From a checkpoint of a small image VAE.
Training: muon at rate 0.0095, 4600 steps, batches of 64.
Rows from block 9 of the encoder of a small image VAE, named by matrix and row number. Rows with one number belong to one neuron. Each number is 200 + 40 x the weight over its row's rms, rounded and kept within 0 to 999. All counts start at 0.
After each neuron's rows are labels from the 100 images, of 14976, where the neuron reaches its highest value: "strongest on" is what is common among them; "patch colour" is the nearest of a few named colours to the mean colour under the peak. Only what is clearly more common there than usual is listed. The data: microscope photos of single blood and bone marrow cells.
# fc1: MLP up (encoder.blocks.9.mlp.fc1.weight, 512x128), inputs 0-127
# fc2: MLP down (encoder.blocks.9.mlp.fc2.weight, 128x512, transposed), outputs 0-127

fc1.502,135,232,132,251,200,257,181,230,135,198,183,201,116,179,193,272,181,150,207,206,211,197,258,207,171,211,191,282,200,221,207,232,169,140,191,121,135,208,187,258,144,113,146,218,201,193,210,186,188,251,231,206,210,179,174,192,238,270,310,156,249,117,202,238,191,207,151,292,194,206,208,195,195,231,180,210,204,204,141,196,198,227,202,189,190,235,187,177,217,214,226,294,134,180,87,169,184,191,228,210,190,132,202,237,204,124,250,223,182,150,150,197,221,171,202,248,242,205,180,214,205,153,238,179,271,180,207,231
fc2.502,228,193,223,148,161,138,221,216,208,258,160,258,231,267,243,257,250,223,174,174,228,198,245,243,144,170,155,197,229,239,178,183,243,226,212,212,227,184,265,169,192,249,170,250,173,187,227,154,143,249,169,131,178,247,132,245,177,211,205,153,163,204,144,237,221,222,171,223,148,188,211,220,225,180,199,260,221,255,148,178,188,230,258,242,213,246,263,230,178,171,139,235,275,168,262,257,164,175,230,213,267,211,179,161,252,225,189,262,129,193,198,172,164,251,138,158,147,227,248,154,231,189,130,151,138,205,224,123
strongest on: smear: peripheral blood
patch colour: white

fc1.368,200,194,214,180,210,222,167,221,120,180,188,192,253,206,274,188,151,226,231,199,174,220,165,272,172,249,173,157,180,240,226,188,224,246,127,194,167,199,149,125,207,307,233,194,189,175,174,157,230,195,194,192,212,114,304,180,190,183,208,159,190,185,174,215,208,229,201,239,171,202,230,170,107,284,233,180,239,242,238,119,227,199,119,232,83,156,175,186,235,218,226,215,218,172,179,222,209,211,249,227,252,143,244,228,268,116,194,180,179,225,230,160,209,177,226,192,240,192,236,170,238,145,185,115,203,249,195,205
fc2.368,245,222,157,180,218,106,164,183,266,171,231,177,201,260,143,167,209,187,184,140,172,154,196,159,209,233,179,171,166,219,181,172,109,117,212,182,189,114,196,166,212,134,155,256,196,251,224,205,208,261,169,240,195,200,234,186,205,181,95,252,193,193,251,248,185,281,221,213,278,170,209,144,244,193,152,164,224,211,154,184,231,259,270,178,173,284,229,166,239,170,192,193,148,171,191,189,261,208,147,227,178,257,219,222,243,213,190,207,183,188,222,237,154,195,161,146,174,161,200,280,237,230,173,174,185,156,152,269
strongest on: cell type: segmented neutrophil; smear: peripheral blood
patch colour: purple

fc1.335,169,144,231,225,244,186,223,228,254,143,179,179,165,122,140,211,224,159,157,214,183,211,219,220,192,188,218,185,158,240,150,243,213,174,164,186,218,111,135,172,142,203,188,215,266,196,156,270,178,245,227,201,202,264,238,218,184,201,224,164,192,208,195,215,105,196,176,213,178,214,295,252,254,123,229,171,212,216,151,193,152,182,183,206,207,229,187,139,148,179,214,247,147,266,217,215,184,137,306,160,204,219,207,253,254,228,289,202,178,279,230,147,233,232,181,222,143,234,196,225,239,204,247,109,192,177,183,246
fc2.335,180,160,143,208,215,200,203,275,167,198,181,155,217,226,157,200,159,220,257,191,176,258,253,189,242,206,126,252,213,181,229,160,247,285,281,188,121,249,185,132,178,241,202,137,224,187,186,211,138,210,208,137,155,154,159,142,216,186,171,258,144,178,194,231,230,158,283,219,194,167,194,160,228,147,216,259,186,188,264,162,266,255,115,213,213,196,253,231,214,196,139,228,251,136,254,224,193,232,198,285,222,209,196,196,151,230,229,223,176,163,182,260,208,143,217,195,253,184,203,206,182,138,216,236,216,202,278,231
strongest on: smear: peripheral blood
patch colour: white

fc1.242,191,206,104,215,234,227,108,210,87,215,176,212,246,249,195,221,174,217,245,141,196,214,214,167,249,158,185,154,161,239,251,186,214,193,165,205,193,184,138,121,197,195,217,256,206,188,273,222,202,230,183,219,223,167,192,152,229,248,228,256,292,171,261,197,254,235,170,96,223,180,97,124,124,154,174,151,240,223,203,166,181,193,155,256,187,174,154,202,194,181,203,182,238,168,130,206,215,188,171,201,243,178,136,237,199,174,225,238,222,220,217,172,130,214,247,231,205,219,225,230,163,230,265,157,183,233,180,219
fc2.242,215,189,209,242,233,250,222,209,180,161,195,212,151,214,249,172,203,157,160,150,233,261,244,263,178,190,264,241,143,160,170,241,160,241,187,245,215,173,244,243,253,256,160,234,261,138,205,145,180,168,226,257,146,251,233,184,148,188,128,177,171,176,181,254,269,165,160,222,187,158,237,238,269,263,157,194,269,186,184,237,254,205,140,218,243,245,263,183,192,256,249,149,208,201,252,234,147,174,158,261,138,232,136,263,235,203,226,169,190,214,246,203,186,178,166,189,164,141,163,200,243,202,219,163,232,165,259,139
strongest on: cell type: segmented neutrophil
patch colour: purple

fc1.413,216,201,217,218,193,223,185,190,167,214,222,171,234,228,204,199,153,117,262,207,248,219,241,269,189,227,187,147,232,146,206,221,216,244,247,161,190,226,197,204,243,251,183,207,248,239,179,197,172,222,210,215,206,129,194,259,102,234,172,208,206,236,223,198,221,167,246,172,218,168,263,182,213,134,221,319,237,130,225,187,197,187,118,157,140,235,246,231,175,203,144,189,217,232,159,247,259,216,75,233,248,205,239,179,209,220,191,262,197,164,187,177,116,205,129,175,147,136,201,231,196,177,188,171,259,125,148,165
fc2.413,155,298,162,164,145,220,186,288,222,142,206,212,123,169,208,198,236,198,173,188,187,202,247,193,261,141,240,188,240,230,208,210,229,197,167,261,175,239,165,166,120,200,210,169,166,211,223,145,191,203,96,187,136,235,185,162,222,184,237,270,299,236,165,137,165,223,156,219,165,173,153,170,183,246,138,194,165,239,172,227,225,194,199,167,163,145,166,215,213,196,211,180,223,209,255,276,215,195,309,262,194,197,171,183,198,187,157,142,246,210,202,204,208,184,216,166,249,239,207,122,194,273,255,226,163,264,199,205
strongest on: cell type: segmented neutrophil
patch colour: purple

fc1.317,148,203,235,203,194,199,87,183,207,215,197,233,205,140,231,213,222,270,174,173,212,239,242,168,203,214,210,152,233,145,186,196,213,160,202,246,249,235,283,233,158,171,246,189,193,162,207,276,156,209,139,190,291,262,217,106,198,171,142,175,220,208,170,205,144,169,240,202,183,176,233,182,169,213,230,201,228,192,260,175,155,210,266,126,151,237,216,121,195,176,247,207,236,168,169,235,135,217,193,128,182,134,160,215,280,192,130,211,262,207,179,126,189,239,236,214,219,167,189,214,220,137,226,281,237,208,237,231
fc2.317,225,142,159,196,187,176,297,209,216,164,193,211,159,253,277,182,197,179,166,148,217,177,165,233,184,219,164,282,156,198,161,200,185,156,197,219,163,139,186,138,224,225,202,170,194,175,182,131,269,209,298,244,213,160,205,219,236,225,246,147,167,190,189,215,194,269,247,241,179,177,173,251,198,218,174,202,148,211,144,240,210,171,142,260,309,171,186,221,175,191,175,187,210,225,194,150,219,172,178,233,169,288,214,117,208,204,287,172,185,179,255,249,278,226,181,217,162,206,220,226,148,244,147,120,201,165,136,217
strongest on: cell type: lymphocyte
patch colour: blue

fc1.260,168,198,223,195,215,199,168,185,280,209,252,272,122,239,222,218,159,266,250,252,167,226,184,287,216,217,202,233,246,245,213,232,188,192,247,171,232,163,195,192,145,150,162,185,189,166,170,265,194,227,106,202,198,162,198,214,182,234,262,212,214,142,267,203,232,203,163,260,205,164,208,96,233,176,226,228,214,144,157,243,194,204,148,96,188,177,207,124,181,184,260,223,223,252,223,206,183,152,188,205,224,221,94,169,176,160,200,107,200,182,180,236,187,205,167,190,185,207,216,148,169,133,265,149,206,225,139,193
fc2.260,151,145,157,233,235,217,141,233,201,216,132,174,205,238,143,133,203,140,247,267,155,247,205,207,212,157,248,240,221,206,175,205,144,171,250,142,156,238,269,149,135,162,247,237,223,209,154,248,148,253,206,210,263,182,206,267,224,265,178,203,218,223,200,207,213,134,165,154,186,215,262,176,180,201,166,263,141,257,133,175,201,181,168,229,162,232,186,262,232,258,193,203,236,243,160,161,173,257,242,157,178,239,242,206,149,158,159,152,205,257,184,267,158,260,136,171,188,246,214,175,199,204,168,151,234,241,196,239
strongest on: smear: peripheral blood; cell type: segmented neutrophil
patch colour: white

fc1.493,253,195,234,197,137,197,186,192,121,301,209,235,238,194,176,210,178,265,193,199,214,238,137,138,159,275,180,167,135,168,152,187,218,108,256,192,273,178,207,148,196,194,183,179,241,201,164,232,270,217,186,165,214,155,171,193,222,176,205,173,142,179,235,202,197,182,209,141,206,244,186,124,232,216,210,210,129,216,198,246,206,115,195,230,189,249,275,253,212,193,212,268,215,197,185,168,161,189,169,194,192,198,201,173,219,165,185,202,167,239,213,210,137,229,249,230,268,214,283,181,177,143,257,120,217,285,215,109
fc2.493,181,242,204,202,202,190,210,251,173,166,191,182,189,235,238,151,142,196,225,202,225,203,267,267,142,223,137,150,113,153,187,215,220,289,180,205,168,227,198,219,146,262,256,147,172,210,234,127,185,197,162,238,171,177,184,207,187,242,158,203,228,171,126,181,244,177,160,219,194,124,252,213,213,199,192,248,239,318,178,126,186,252,207,159,227,159,177,221,206,201,116,174,180,276,227,188,234,265,234,163,268,234,177,222,186,126,246,200,247,197,177,224,171,180,172,211,200,129,228,193,141,217,164,208,225,143,204,293
strongest on: cell type: lymphocyte
patch colour: white

fc1.42,252,270,144,219,200,185,162,227,200,170,216,206,162,173,241,269,128,212,241,212,172,146,222,177,187,130,191,198,186,289,182,150,255,177,172,128,169,225,141,182,226,151,193,245,185,263,177,179,279,208,209,280,191,219,259,150,219,251,235,235,176,200,200,223,262,163,206,169,126,204,80,233,208,242,170,225,189,211,200,150,153,244,207,266,247,187,161,239,254,254,214,133,224,180,237,135,191,170,230,201,275,171,173,183,159,209,222,229,189,196,181,228,182,244,161,233,157,192,236,219,82,208,199,173,189,209,226,176
fc2.42,232,176,210,155,160,191,249,238,185,161,191,203,263,191,166,232,225,139,226,223,221,234,186,166,208,137,172,214,182,116,245,149,125,231,275,204,213,235,239,228,161,219,147,249,208,172,263,257,179,151,239,168,223,168,196,203,255,215,198,181,233,172,271,183,252,222,179,236,145,221,171,128,145,214,196,259,213,246,266,240,223,201,146,187,135,210,185,206,291,257,174,206,150,137,251,156,166,253,140,169,244,157,264,144,173,167,159,203,172,186,132,191,137,182,157,199,215,189,161,223,262,192,148,260,255,227,184,237
strongest on: cell type: segmented neutrophil
patch colour: purple

fc1.264,216,121,216,214,198,127,175,178,279,159,188,236,193,211,216,152,192,243,163,222,229,166,179,215,246,183,235,195,158,166,233,251,220,149,197,227,197,114,135,154,206,279,156,90,203,260,172,202,208,241,205,211,213,264,238,259,228,206,190,193,183,204,178,204,130,253,148,194,168,274,159,123,281,228,233,227,188,168,205,205,186,197,229,135,258,175,214,209,181,127,226,232,205,293,248,197,168,175,221,177,149,305,177,207,151,209,227,188,234,166,222,206,141,249,172,200,217,230,243,184,176,206,220,181,199,234,171,108
fc2.264,237,222,237,157,206,144,121,195,152,243,201,212,175,163,142,216,208,177,164,248,161,287,259,187,170,215,173,173,125,225,180,175,221,137,169,130,211,201,222,225,211,117,238,262,180,198,187,184,173,134,228,195,188,253,165,203,196,191,111,290,274,180,247,229,229,198,234,223,192,246,275,259,211,171,176,299,157,252,134,149,213,214,126,198,192,247,172,118,220,291,213,217,123,206,193,189,245,237,275,256,185,224,200,176,205,226,179,249,171,219,223,205,181,160,241,194,180,181,187,166,200,178,201,198,179,173,183,202
strongest on: smear: peripheral blood
patch colour: pink

fc1.213,212,177,146,219,180,183,237,146,208,179,196,163,222,234,255,310,236,210,162,171,225,214,192,245,150,298,123,198,162,239,192,168,184,211,188,200,243,209,184,265,128,219,308,198,169,216,170,197,203,237,173,172,219,209,168,190,228,185,209,207,194,195,232,204,263,203,228,228,213,169,146,139,177,188,213,225,213,176,180,167,169,254,196,156,202,81,173,171,177,188,223,243,177,160,181,247,72,192,168,255,270,207,141,156,182,216,189,199,237,191,204,210,243,185,209,241,216,243,118,113,236,243,203,195,257,266,211,271
fc2.213,233,219,217,183,223,236,199,153,277,216,143,203,177,236,211,189,259,247,233,153,237,188,231,143,267,204,261,268,251,219,182,187,178,133,243,177,224,145,174,151,255,195,157,221,252,243,254,112,192,213,200,185,188,124,200,227,172,212,246,178,158,172,193,222,152,177,208,127,250,219,261,230,209,214,200,179,170,170,206,165,273,81,180,205,202,216,187,233,245,213,205,226,242,256,277,218,225,230,188,118,202,210,203,200,167,211,234,257,131,278,214,194,261,207,221,220,199,188,266,250,150,171,156,208,133,125,179,185
strongest on: cell type: segmented neutrophil
patch colour: purple