Weights of a small image VAE: decoder norm batchnorm.
Rows from block 9 of the encoder of a small image VAE, named by matrix and row number. Rows with one number belong to one neuron. Each number is 500 + 50 x the weight over its row's rms, rounded and kept within 0 to 999. All counts start at 0. Numbers have three digits each.
After each neuron's rows are labels from the 100 images, of 14976, where the neuron reaches its highest value: "top examples" is what is common among them; "patch colour" is the nearest of a few named colours to the mean colour under the peak. Only what is clearly more common there than usual is listed. The data: microscope photos of single blood and bone marrow cells. In brackets: how many of the 100, against the usual share in percent.
# fc1: MLP up (encoder.blocks.9.mlp.fc1.weight, 512x128), inputs 0-127
# fc2: MLP down (encoder.blocks.9.mlp.fc2.weight, 128x512, transposed), outputs 0-127

fc1.35:466546510531532475516510560540501514450541480517527514475638396541511621541550518627591532493512465505464498562518534531497481535518537568404457534476539504475508565519467586518462479521486507440539511511501478549376478584494457514439413450484522538500464542570540450526460518430510564515462471487563470436544490496452449513442541427462429448479411556423443464539595551505403465601396
fc2.35:513482497457474474591533541448519548487544460422491489578560578522563498535430432429540457556444553471525514429528415452433550420431524574451548462508513482505524472509580550437551420456490559498474571483499569434539546447571446474595452553516437487446576499523575515414431579472529528525583582417461566433490433511541518535439482427480418496475576574511476514477510446482500461450561
top examples: cell type: erythroblast (33 vs 14.3)
patch colour: blue (33 vs 7.6)

fc1.503:449485492427464437519422557504518588497577515403560487511498546536499540436581534423454551467511572521560516593524521515509519509463635523459579465407599506416511616415522497499471483490556535497415492507466589460561472486448537493466602595480565497486457441447425500505564524462560611548516454460533435471498532488474472501421444524415471482491514446519501455425517544476481543518464
fc2.503:509440515562551583558489441448554478478493534508522443455461447459586463585582512526489487523563479503408444532504572519418470482556478546441471524588562544512590472505417428463571464508427487537483572546411533444416588485481561524539518557519562444431575574512489439566482563499452512509464556565463466517461452470564571452520524536447510512547430576585479566556439445521574543461464
top examples: cell type: segmented neutrophil (46 vs 20)
patch colour: black (25 vs 0.6)

fc1.202:459499467556498480513479521406490466388450555576538464494485525405499488527611441393532504550439555480520542403544467517488439489573542497495493510490500585532472499525476566493513470451498349540465524603448456464473501439455411541526463567492406508522503506561529459504502489552535514394581483589467551567558562484578477573496538557458492433528482556543520526544433547550553461451592
fc2.202:467510508543416523433486432504513429555466455431437430475551532556497514489477473517425549551495473487489531504581553514595575529570495457538569502438571489514572447456519562580431443573445562464452421437443414586427427499424446510490426519521484529456435522428460577465425426583569523551448495549452563452486485519553545445548504470555487515420513564510568467564572480498478549531462
top examples: cell type: erythroblast (38 vs 14.3)
patch colour: grey (61 vs 22.7)

fc1.43:456474548498489478540542555528575463412559520525604445524499493459499474562526501495470506553506503461427529509514456423510481550492369547502461535587511542504431506492441421430458515468470480544540507507462478411577466519536490443517459531432523502552488524498514528539494504536560563433545551543595491500507492446446505526479513419556451459417531581519518412508511662599364541471363
fc2.43:528573477532463515477481411501387532552461482452406545455554496577410549483434484512527475500467515557583455468502500531443549437485553486538571486462501465484506466481509606515563463593519531425444496503500583554470555453488448529557553470518429483413527467520474501520477446528523502547493406608378463497460551466509478507476527534463524532536463372501554514476541416445618486539637
top examples: cell type: segmented neutrophil (48 vs 20); smear: peripheral blood (38 vs 16.2)
patch colour: purple (46 vs 22.8)

fc1.211:525464503553443574543489433463563472510401570553474534451494451460440453541436436453512458510544442507491513519568437489528485472423444487463530527521498569499501586540532599604466542491478490575517492479498512458489559470493555551589512450460442591499537498484535519487564439516393562447478483474591421475568512493391544554480432438503477550436612593501528559472508530556450433372498
fc2.211:504584458424483484492556538436455560412469432412458455517519485538589453477529571505467445540573544418466454500429514497445558550516478437561405533432440520510518516526555395481506499516466568486487512525433608474493501433484526492599582473400461463565563448531531450480432483476466423523476459560444527519471454404564427433475562467423446567479501458499445493505482514495479608464439
top examples: smear: peripheral blood (66 vs 16.2)
patch colour: pink (75 vs 25.2)

fc1.372:583561497569529450543496473599566526402498532488452509441458457578494523485551490472484473407520580477579545529464387495531556511443579563492521427528448528454342550525559499581503408469514510498533466559523447515400459550504537384540503557581437549477538504462436434518567482502423565508513518531522439474474534538529544489482569461501457501524439558530529506519397473456499559499433
fc2.372:435418500519473537456488552509539535567492526407590520493475499449536502630447427518478540508543486553429508482526578418432443513525461504552499500532585553527583477545472433489416497619460537451544547464550558463501508474523425512506481570401496464432474538441571500419418504537522408539565446499446444518579502448452489474612454521535532509436507481481438607476518555572530462442495
top examples: cell type: lymphocyte (72 vs 15.3)
patch colour: blue (45 vs 7.6); brown (25 vs 0.7)

fc1.166:505450539462494503504483436474481534506428532510570516497556498454519489454539493418465558452452595439509476471572443495461461547542572513494573530563524511510493348555503507504611490481515420596461425606469500509570494527467522532574520519503482530461468430476502455443540513465476622478450548500505517457539508511470601461626554407542526461541413411462454558468379502476431549545512
fc2.166:541483467537459510459412540476442546417447519508497524471495583560533421450445548438590583461405521493533540428548562455549529547507419503572413538514587487548430497456436570513437493589488421488542552495550527585462500450422493423510553441428437587427496507485524559524459531554492462474476420492520521568461557519564532557529477576451525490527442530506510557475568421550559541455568
top examples: cell type: segmented neutrophil (44 vs 20)
patch colour: blue (27 vs 7.6)

fc1.170:468357500502506560474512507518552552464462512535365472519525517562484470476523537546433538403491515466581470432488521586600511464443497480509462374569397533529444522593549464477437462481563537475611518434589613555505452507490534564461493524466470531472529532500500540479484523421582509506533496427535525539508511532523505489455424522555438468482474467442526434608499546431423505560492
fc2.170:442575531469497565536538455402448436534549497401508513520437412429460496544451573414483519573540519606441493470582400506458454543611531538537532497448591546459552529521558540451560557437546557533383451594496498482536511451487576547564538544553504468506483482425506485547486425453481553455502505504479519542417499417469560495506523467447403573520482462527518483471496437478564480527553
top examples: cell type: lymphocyte (34 vs 15.3)
patch colour: black (73 vs 0.6); blue (26 vs 7.6)

fc1.490:515550569510526519441517431550576521487492455522522379536528488505441491492503482528485550537520511528503540522444464469474571590446532487523524610453478554434539419523514524463488499497532374412476477400509506448529561423421532537458516578439473437518589492585442547374485450543512420446519488545578540489527519529555510382401602444451449512551537456467502547486495593461492543508498
fc2.490:460550474462517494491584521433515522455587519498448452462536541427549502554595435540509442451432554531438438550473526509569485449536428438560522518511412451583419573435461558507521550554582558538450493420441497512451457470547530580423543484538478450448507537445569588587565496454519600515425535411470539443558533467451514481562517524507424444447530434557559426534470520541515516527501
top examples: smear: peripheral blood (70 vs 16.2)
patch colour: white (92 vs 20.3)

fc1.172:553392514378457388546386477458551442607472438482482479513541557467560504443490448439557618492480472621549563502423507550420547474522532451466536495506478531449470542459511494492497553542529564542494604480449588506509483518543504484562502440451559501495525516438604495521544495528501491511541453449464450591504498487505404485523467542491495571545536469579491389492576453494460526545439
fc2.172:496536505547566476529529604431552506534516512539514499435498459483562480511480565539530517617496523411465559498463511515499472565491544508536483472534459475544554486503429582491493495429475499493442488502562422608499402567517520499510490418521483500496425450570371491443443465418482508530466486532521471441512619489504589512582542536569449414443488511552573535429417370515614538501452
top examples: cell type: lymphocyte (38 vs 15.3)
patch colour: purple (55 vs 22.8)

fc1.447:466450504487507605514572482494550594422520415549525447575512463495517437445564437459498551526426562464394495458558471538493530479568512494444454506552526590558546567419510479467597506572437517513553480558459506395434376473485459530552523469505529500544486485500440527612506503487576524534428500463479512497464534502571500476469584496593457626432463495496470488393496459449476485481446
fc2.447:570567423545554409567423546473442557442468521572434517482535469510544418472522558566568551477524494534585451481436494424529502479422543505501455465512539461561558468558482475519537501482573495592526421468422462474555484461524537484496489552525489609516509527561509486575492437557454443561532471444558432436461572415541584531452444427414468520535429484445496443536387473465513560565486
top examples: cell type: segmented neutrophil (52 vs 20)
patch colour: purple (73 vs 22.8)

fc1.241:514456599483419612567529517583497509533540409457497447518536499416521484424586487459452481502416451456431575515546504479569558460550411419501520611536487495497480473428476431433527461518417541530541555497518478506526488482485515562566605461511515536560483442518450603495488531542440544573507453424543421508604513454440522487451517435530455504491393469469480507508547420502520461491587
fc2.241:451527421469563477471515487440532526498554557503548429486446511560543559482406558508580528584451537449520454421506526556567475438483489517443443545421488570444463528496448590455474503491548445469413397590429505508414463452467492587419505509554523586527485522513539524567581443443464527479513471497588502523523544531494494529422527556467539504397513452558552538409398470581518484560444
top examples: cell type: segmented neutrophil (40 vs 20)
patch colour: purple (55 vs 22.8)

fc1.21:493530474525437583485573400444497552484548550495518514539472493570482459353480509525418606492528437533449423380537514577470542372421414467487529448545466513494510449477580454468469481511519521488531561575411501498574560569528563433468601447444549463523480513563602493533586489495508523509449522434466543452459492500477490514422427538459543499522560534545456522468502522450499486565521
fc2.21:529436429478591552500464558518577463492434459558445555487404486418511492548461439518518444542509405450441536554511446579533556514523488463548433515456484451543444571444499487416564451542599499539444561407458485401501451471535569452417518512556542439434481550512563562533530540550476602512501451551573513541471496433544500480576544409503547458474486465524535437554429485471501573573505
top examples: cell type: segmented neutrophil (50 vs 20)
patch colour: purple (75 vs 22.8)

fc1.108:594504494502585398578555492611546522484522402436459578571387500560506524474463498495476481604534574503542481401558496549585562490489550462545479529460509473560450458480517456487489494501501549511426491550560456513439463573549549499406517504587517536504595510540468433477452427492422444479537481510558541427487440566447437535523458456572501396551507484458500551450578482539482465548535
fc2.108:478607534490477536474576437468510485506501558421507497506440448420578484460486413541468469434480434570442487516479537459574408548445434465493464511559492441563588430487446480514579579436456479532509482427567464455493417467485535460536465584564469559537499544422581464445473492449494562550419540456442492550454534506462466509507572483430579564449593574476479513590452511481550539455422
top examples: cell type: lymphocyte (34 vs 15.3)
patch colour: white (82 vs 20.3)

fc1.415:454564425507602467545477518493482513555456516509447427587558586481538416574461532460494452550407594533369543463585396433491464456509546584530530512547506494503513628482514527539429558549498428523482474596477455400536534462479424508562534473480555545448441501424462502484460443527507539485537568539506492475498539490552509481530467454458525451468495572516504489507568371548482443452527
fc2.415:552464517474425518476533451523546577565477521502602420426471451520448584440537519514436509489621478496564494533397505484527418565455415411482462509481550528558434473605513515442504477471489573455450482515480551506452460489522614502581463514597469477526437443429502490513471505524548465492441546457458614593515425568432440525403483555521465486540523469476513521493438525498567590493520
top examples: cell type: erythroblast (35 vs 14.3)
patch colour: black (76 vs 0.6)

fc1.281:516593561483490482452522509500605517494413602515399519515572509448523436614536488435566479550438458592553488573481490522433566495484477499523422525466453570519462490593395528457556551537492527500522503526449444585562536556555456513575475565555548504477461419613451404510569509425510574437474585517526536441523530518494474468524537482489537562451534503448478552489441457462469442527549
fc2.281:427469435460430538500474520449549475499548525582567466585567569522550586563497489452427416583483488486442487433500437495510412577525587528522457446430579435570421587509514579511511551499480568535481454526513463511575532422475435485441508438556460425442492574490465530422538569497469445420501571528439573520444431563499433484483538551490567511494451537521559517504583526446460495544497
top examples: cell type: lymphocyte (64 vs 15.3)
patch colour: blue (34 vs 7.6); brown (32 vs 0.7)

fc1.59:588415438527446482476493463417509508552544540539420478604504506513541453455527440504508588467550541510523425504522478576518431415556476454485519485489461463441542418524556500425533501483525498527431508618510578557486530453463468437459526426458482533453495501441545492530526502510532537589476458442505470548552565447508526666465430351563535481523541427490543542446524468619515485495489
fc2.59:402526498477519545526513496538552434471470417499499534408573472499536533527479550545477469535461507583438513464508434437444465544517449560448487534507484463524498474438470455592521444488439503463499533395578420588578508521588524609515543540553475402448460424595478505514463475438469525434471538578411559447476472503576465480448486574510489534554508519543570490574392540418502488526604
top examples: cell type: lymphocyte (49 vs 15.3)
patch colour: blue (35 vs 7.6)

fc1.374:465514561482444566520503551562479518431521550468511603474427526517388448499516497478556504594451499471476543463454492457603556449545465509489596560510501451514448530441476557509480592534543423496538472527428516494533523485489474568545531463559423483589393440500511618536443510476439381505540474407488499522520512455556654484525532511541461414524431526488539546528485537576501493411481
fc2.374:556493484570561453439583438508469482500553503562544490571424439509592455411430479477521561511475535492569560429574429474474442465566448444480422544517547545422540465562475502503565555426474449449481458510472471510509480574523429457571424576523539565512538475448556580579538487587521452524541514565484541437546554463575452501437474495519465580429435529495460562495433448527478410554561
top examples: cell type: segmented neutrophil (50 vs 20)
patch colour: purple (53 vs 22.8)

fc1.390:441479510572556583431448410549555424546536473490463494584469533454481509569501509510494477542548544510538468513535544471506520412486469463547509477470591482483525553461511491492546476523405433478472574429492516595489507528513510491437498506569505433523454497514512495602480488539386379587487534435577466464544379605530600468538576535445488623488450421525487497447419422485475489520492
fc2.390:533489483408482426536595605454498538484512545476518508420510437521574457400464433496536512532498441531480554423444439496532498550451492491483468527474350471472433443511466549448514509502646502485538514561540474402447526608446493500550481519474474540448509504502502510408491526525616552395512549537487535524412532461510408491518451448517527379520545531472548527553559559524489452552521
top examples: cell type: segmented neutrophil (50 vs 20)
patch colour: purple (65 vs 22.8)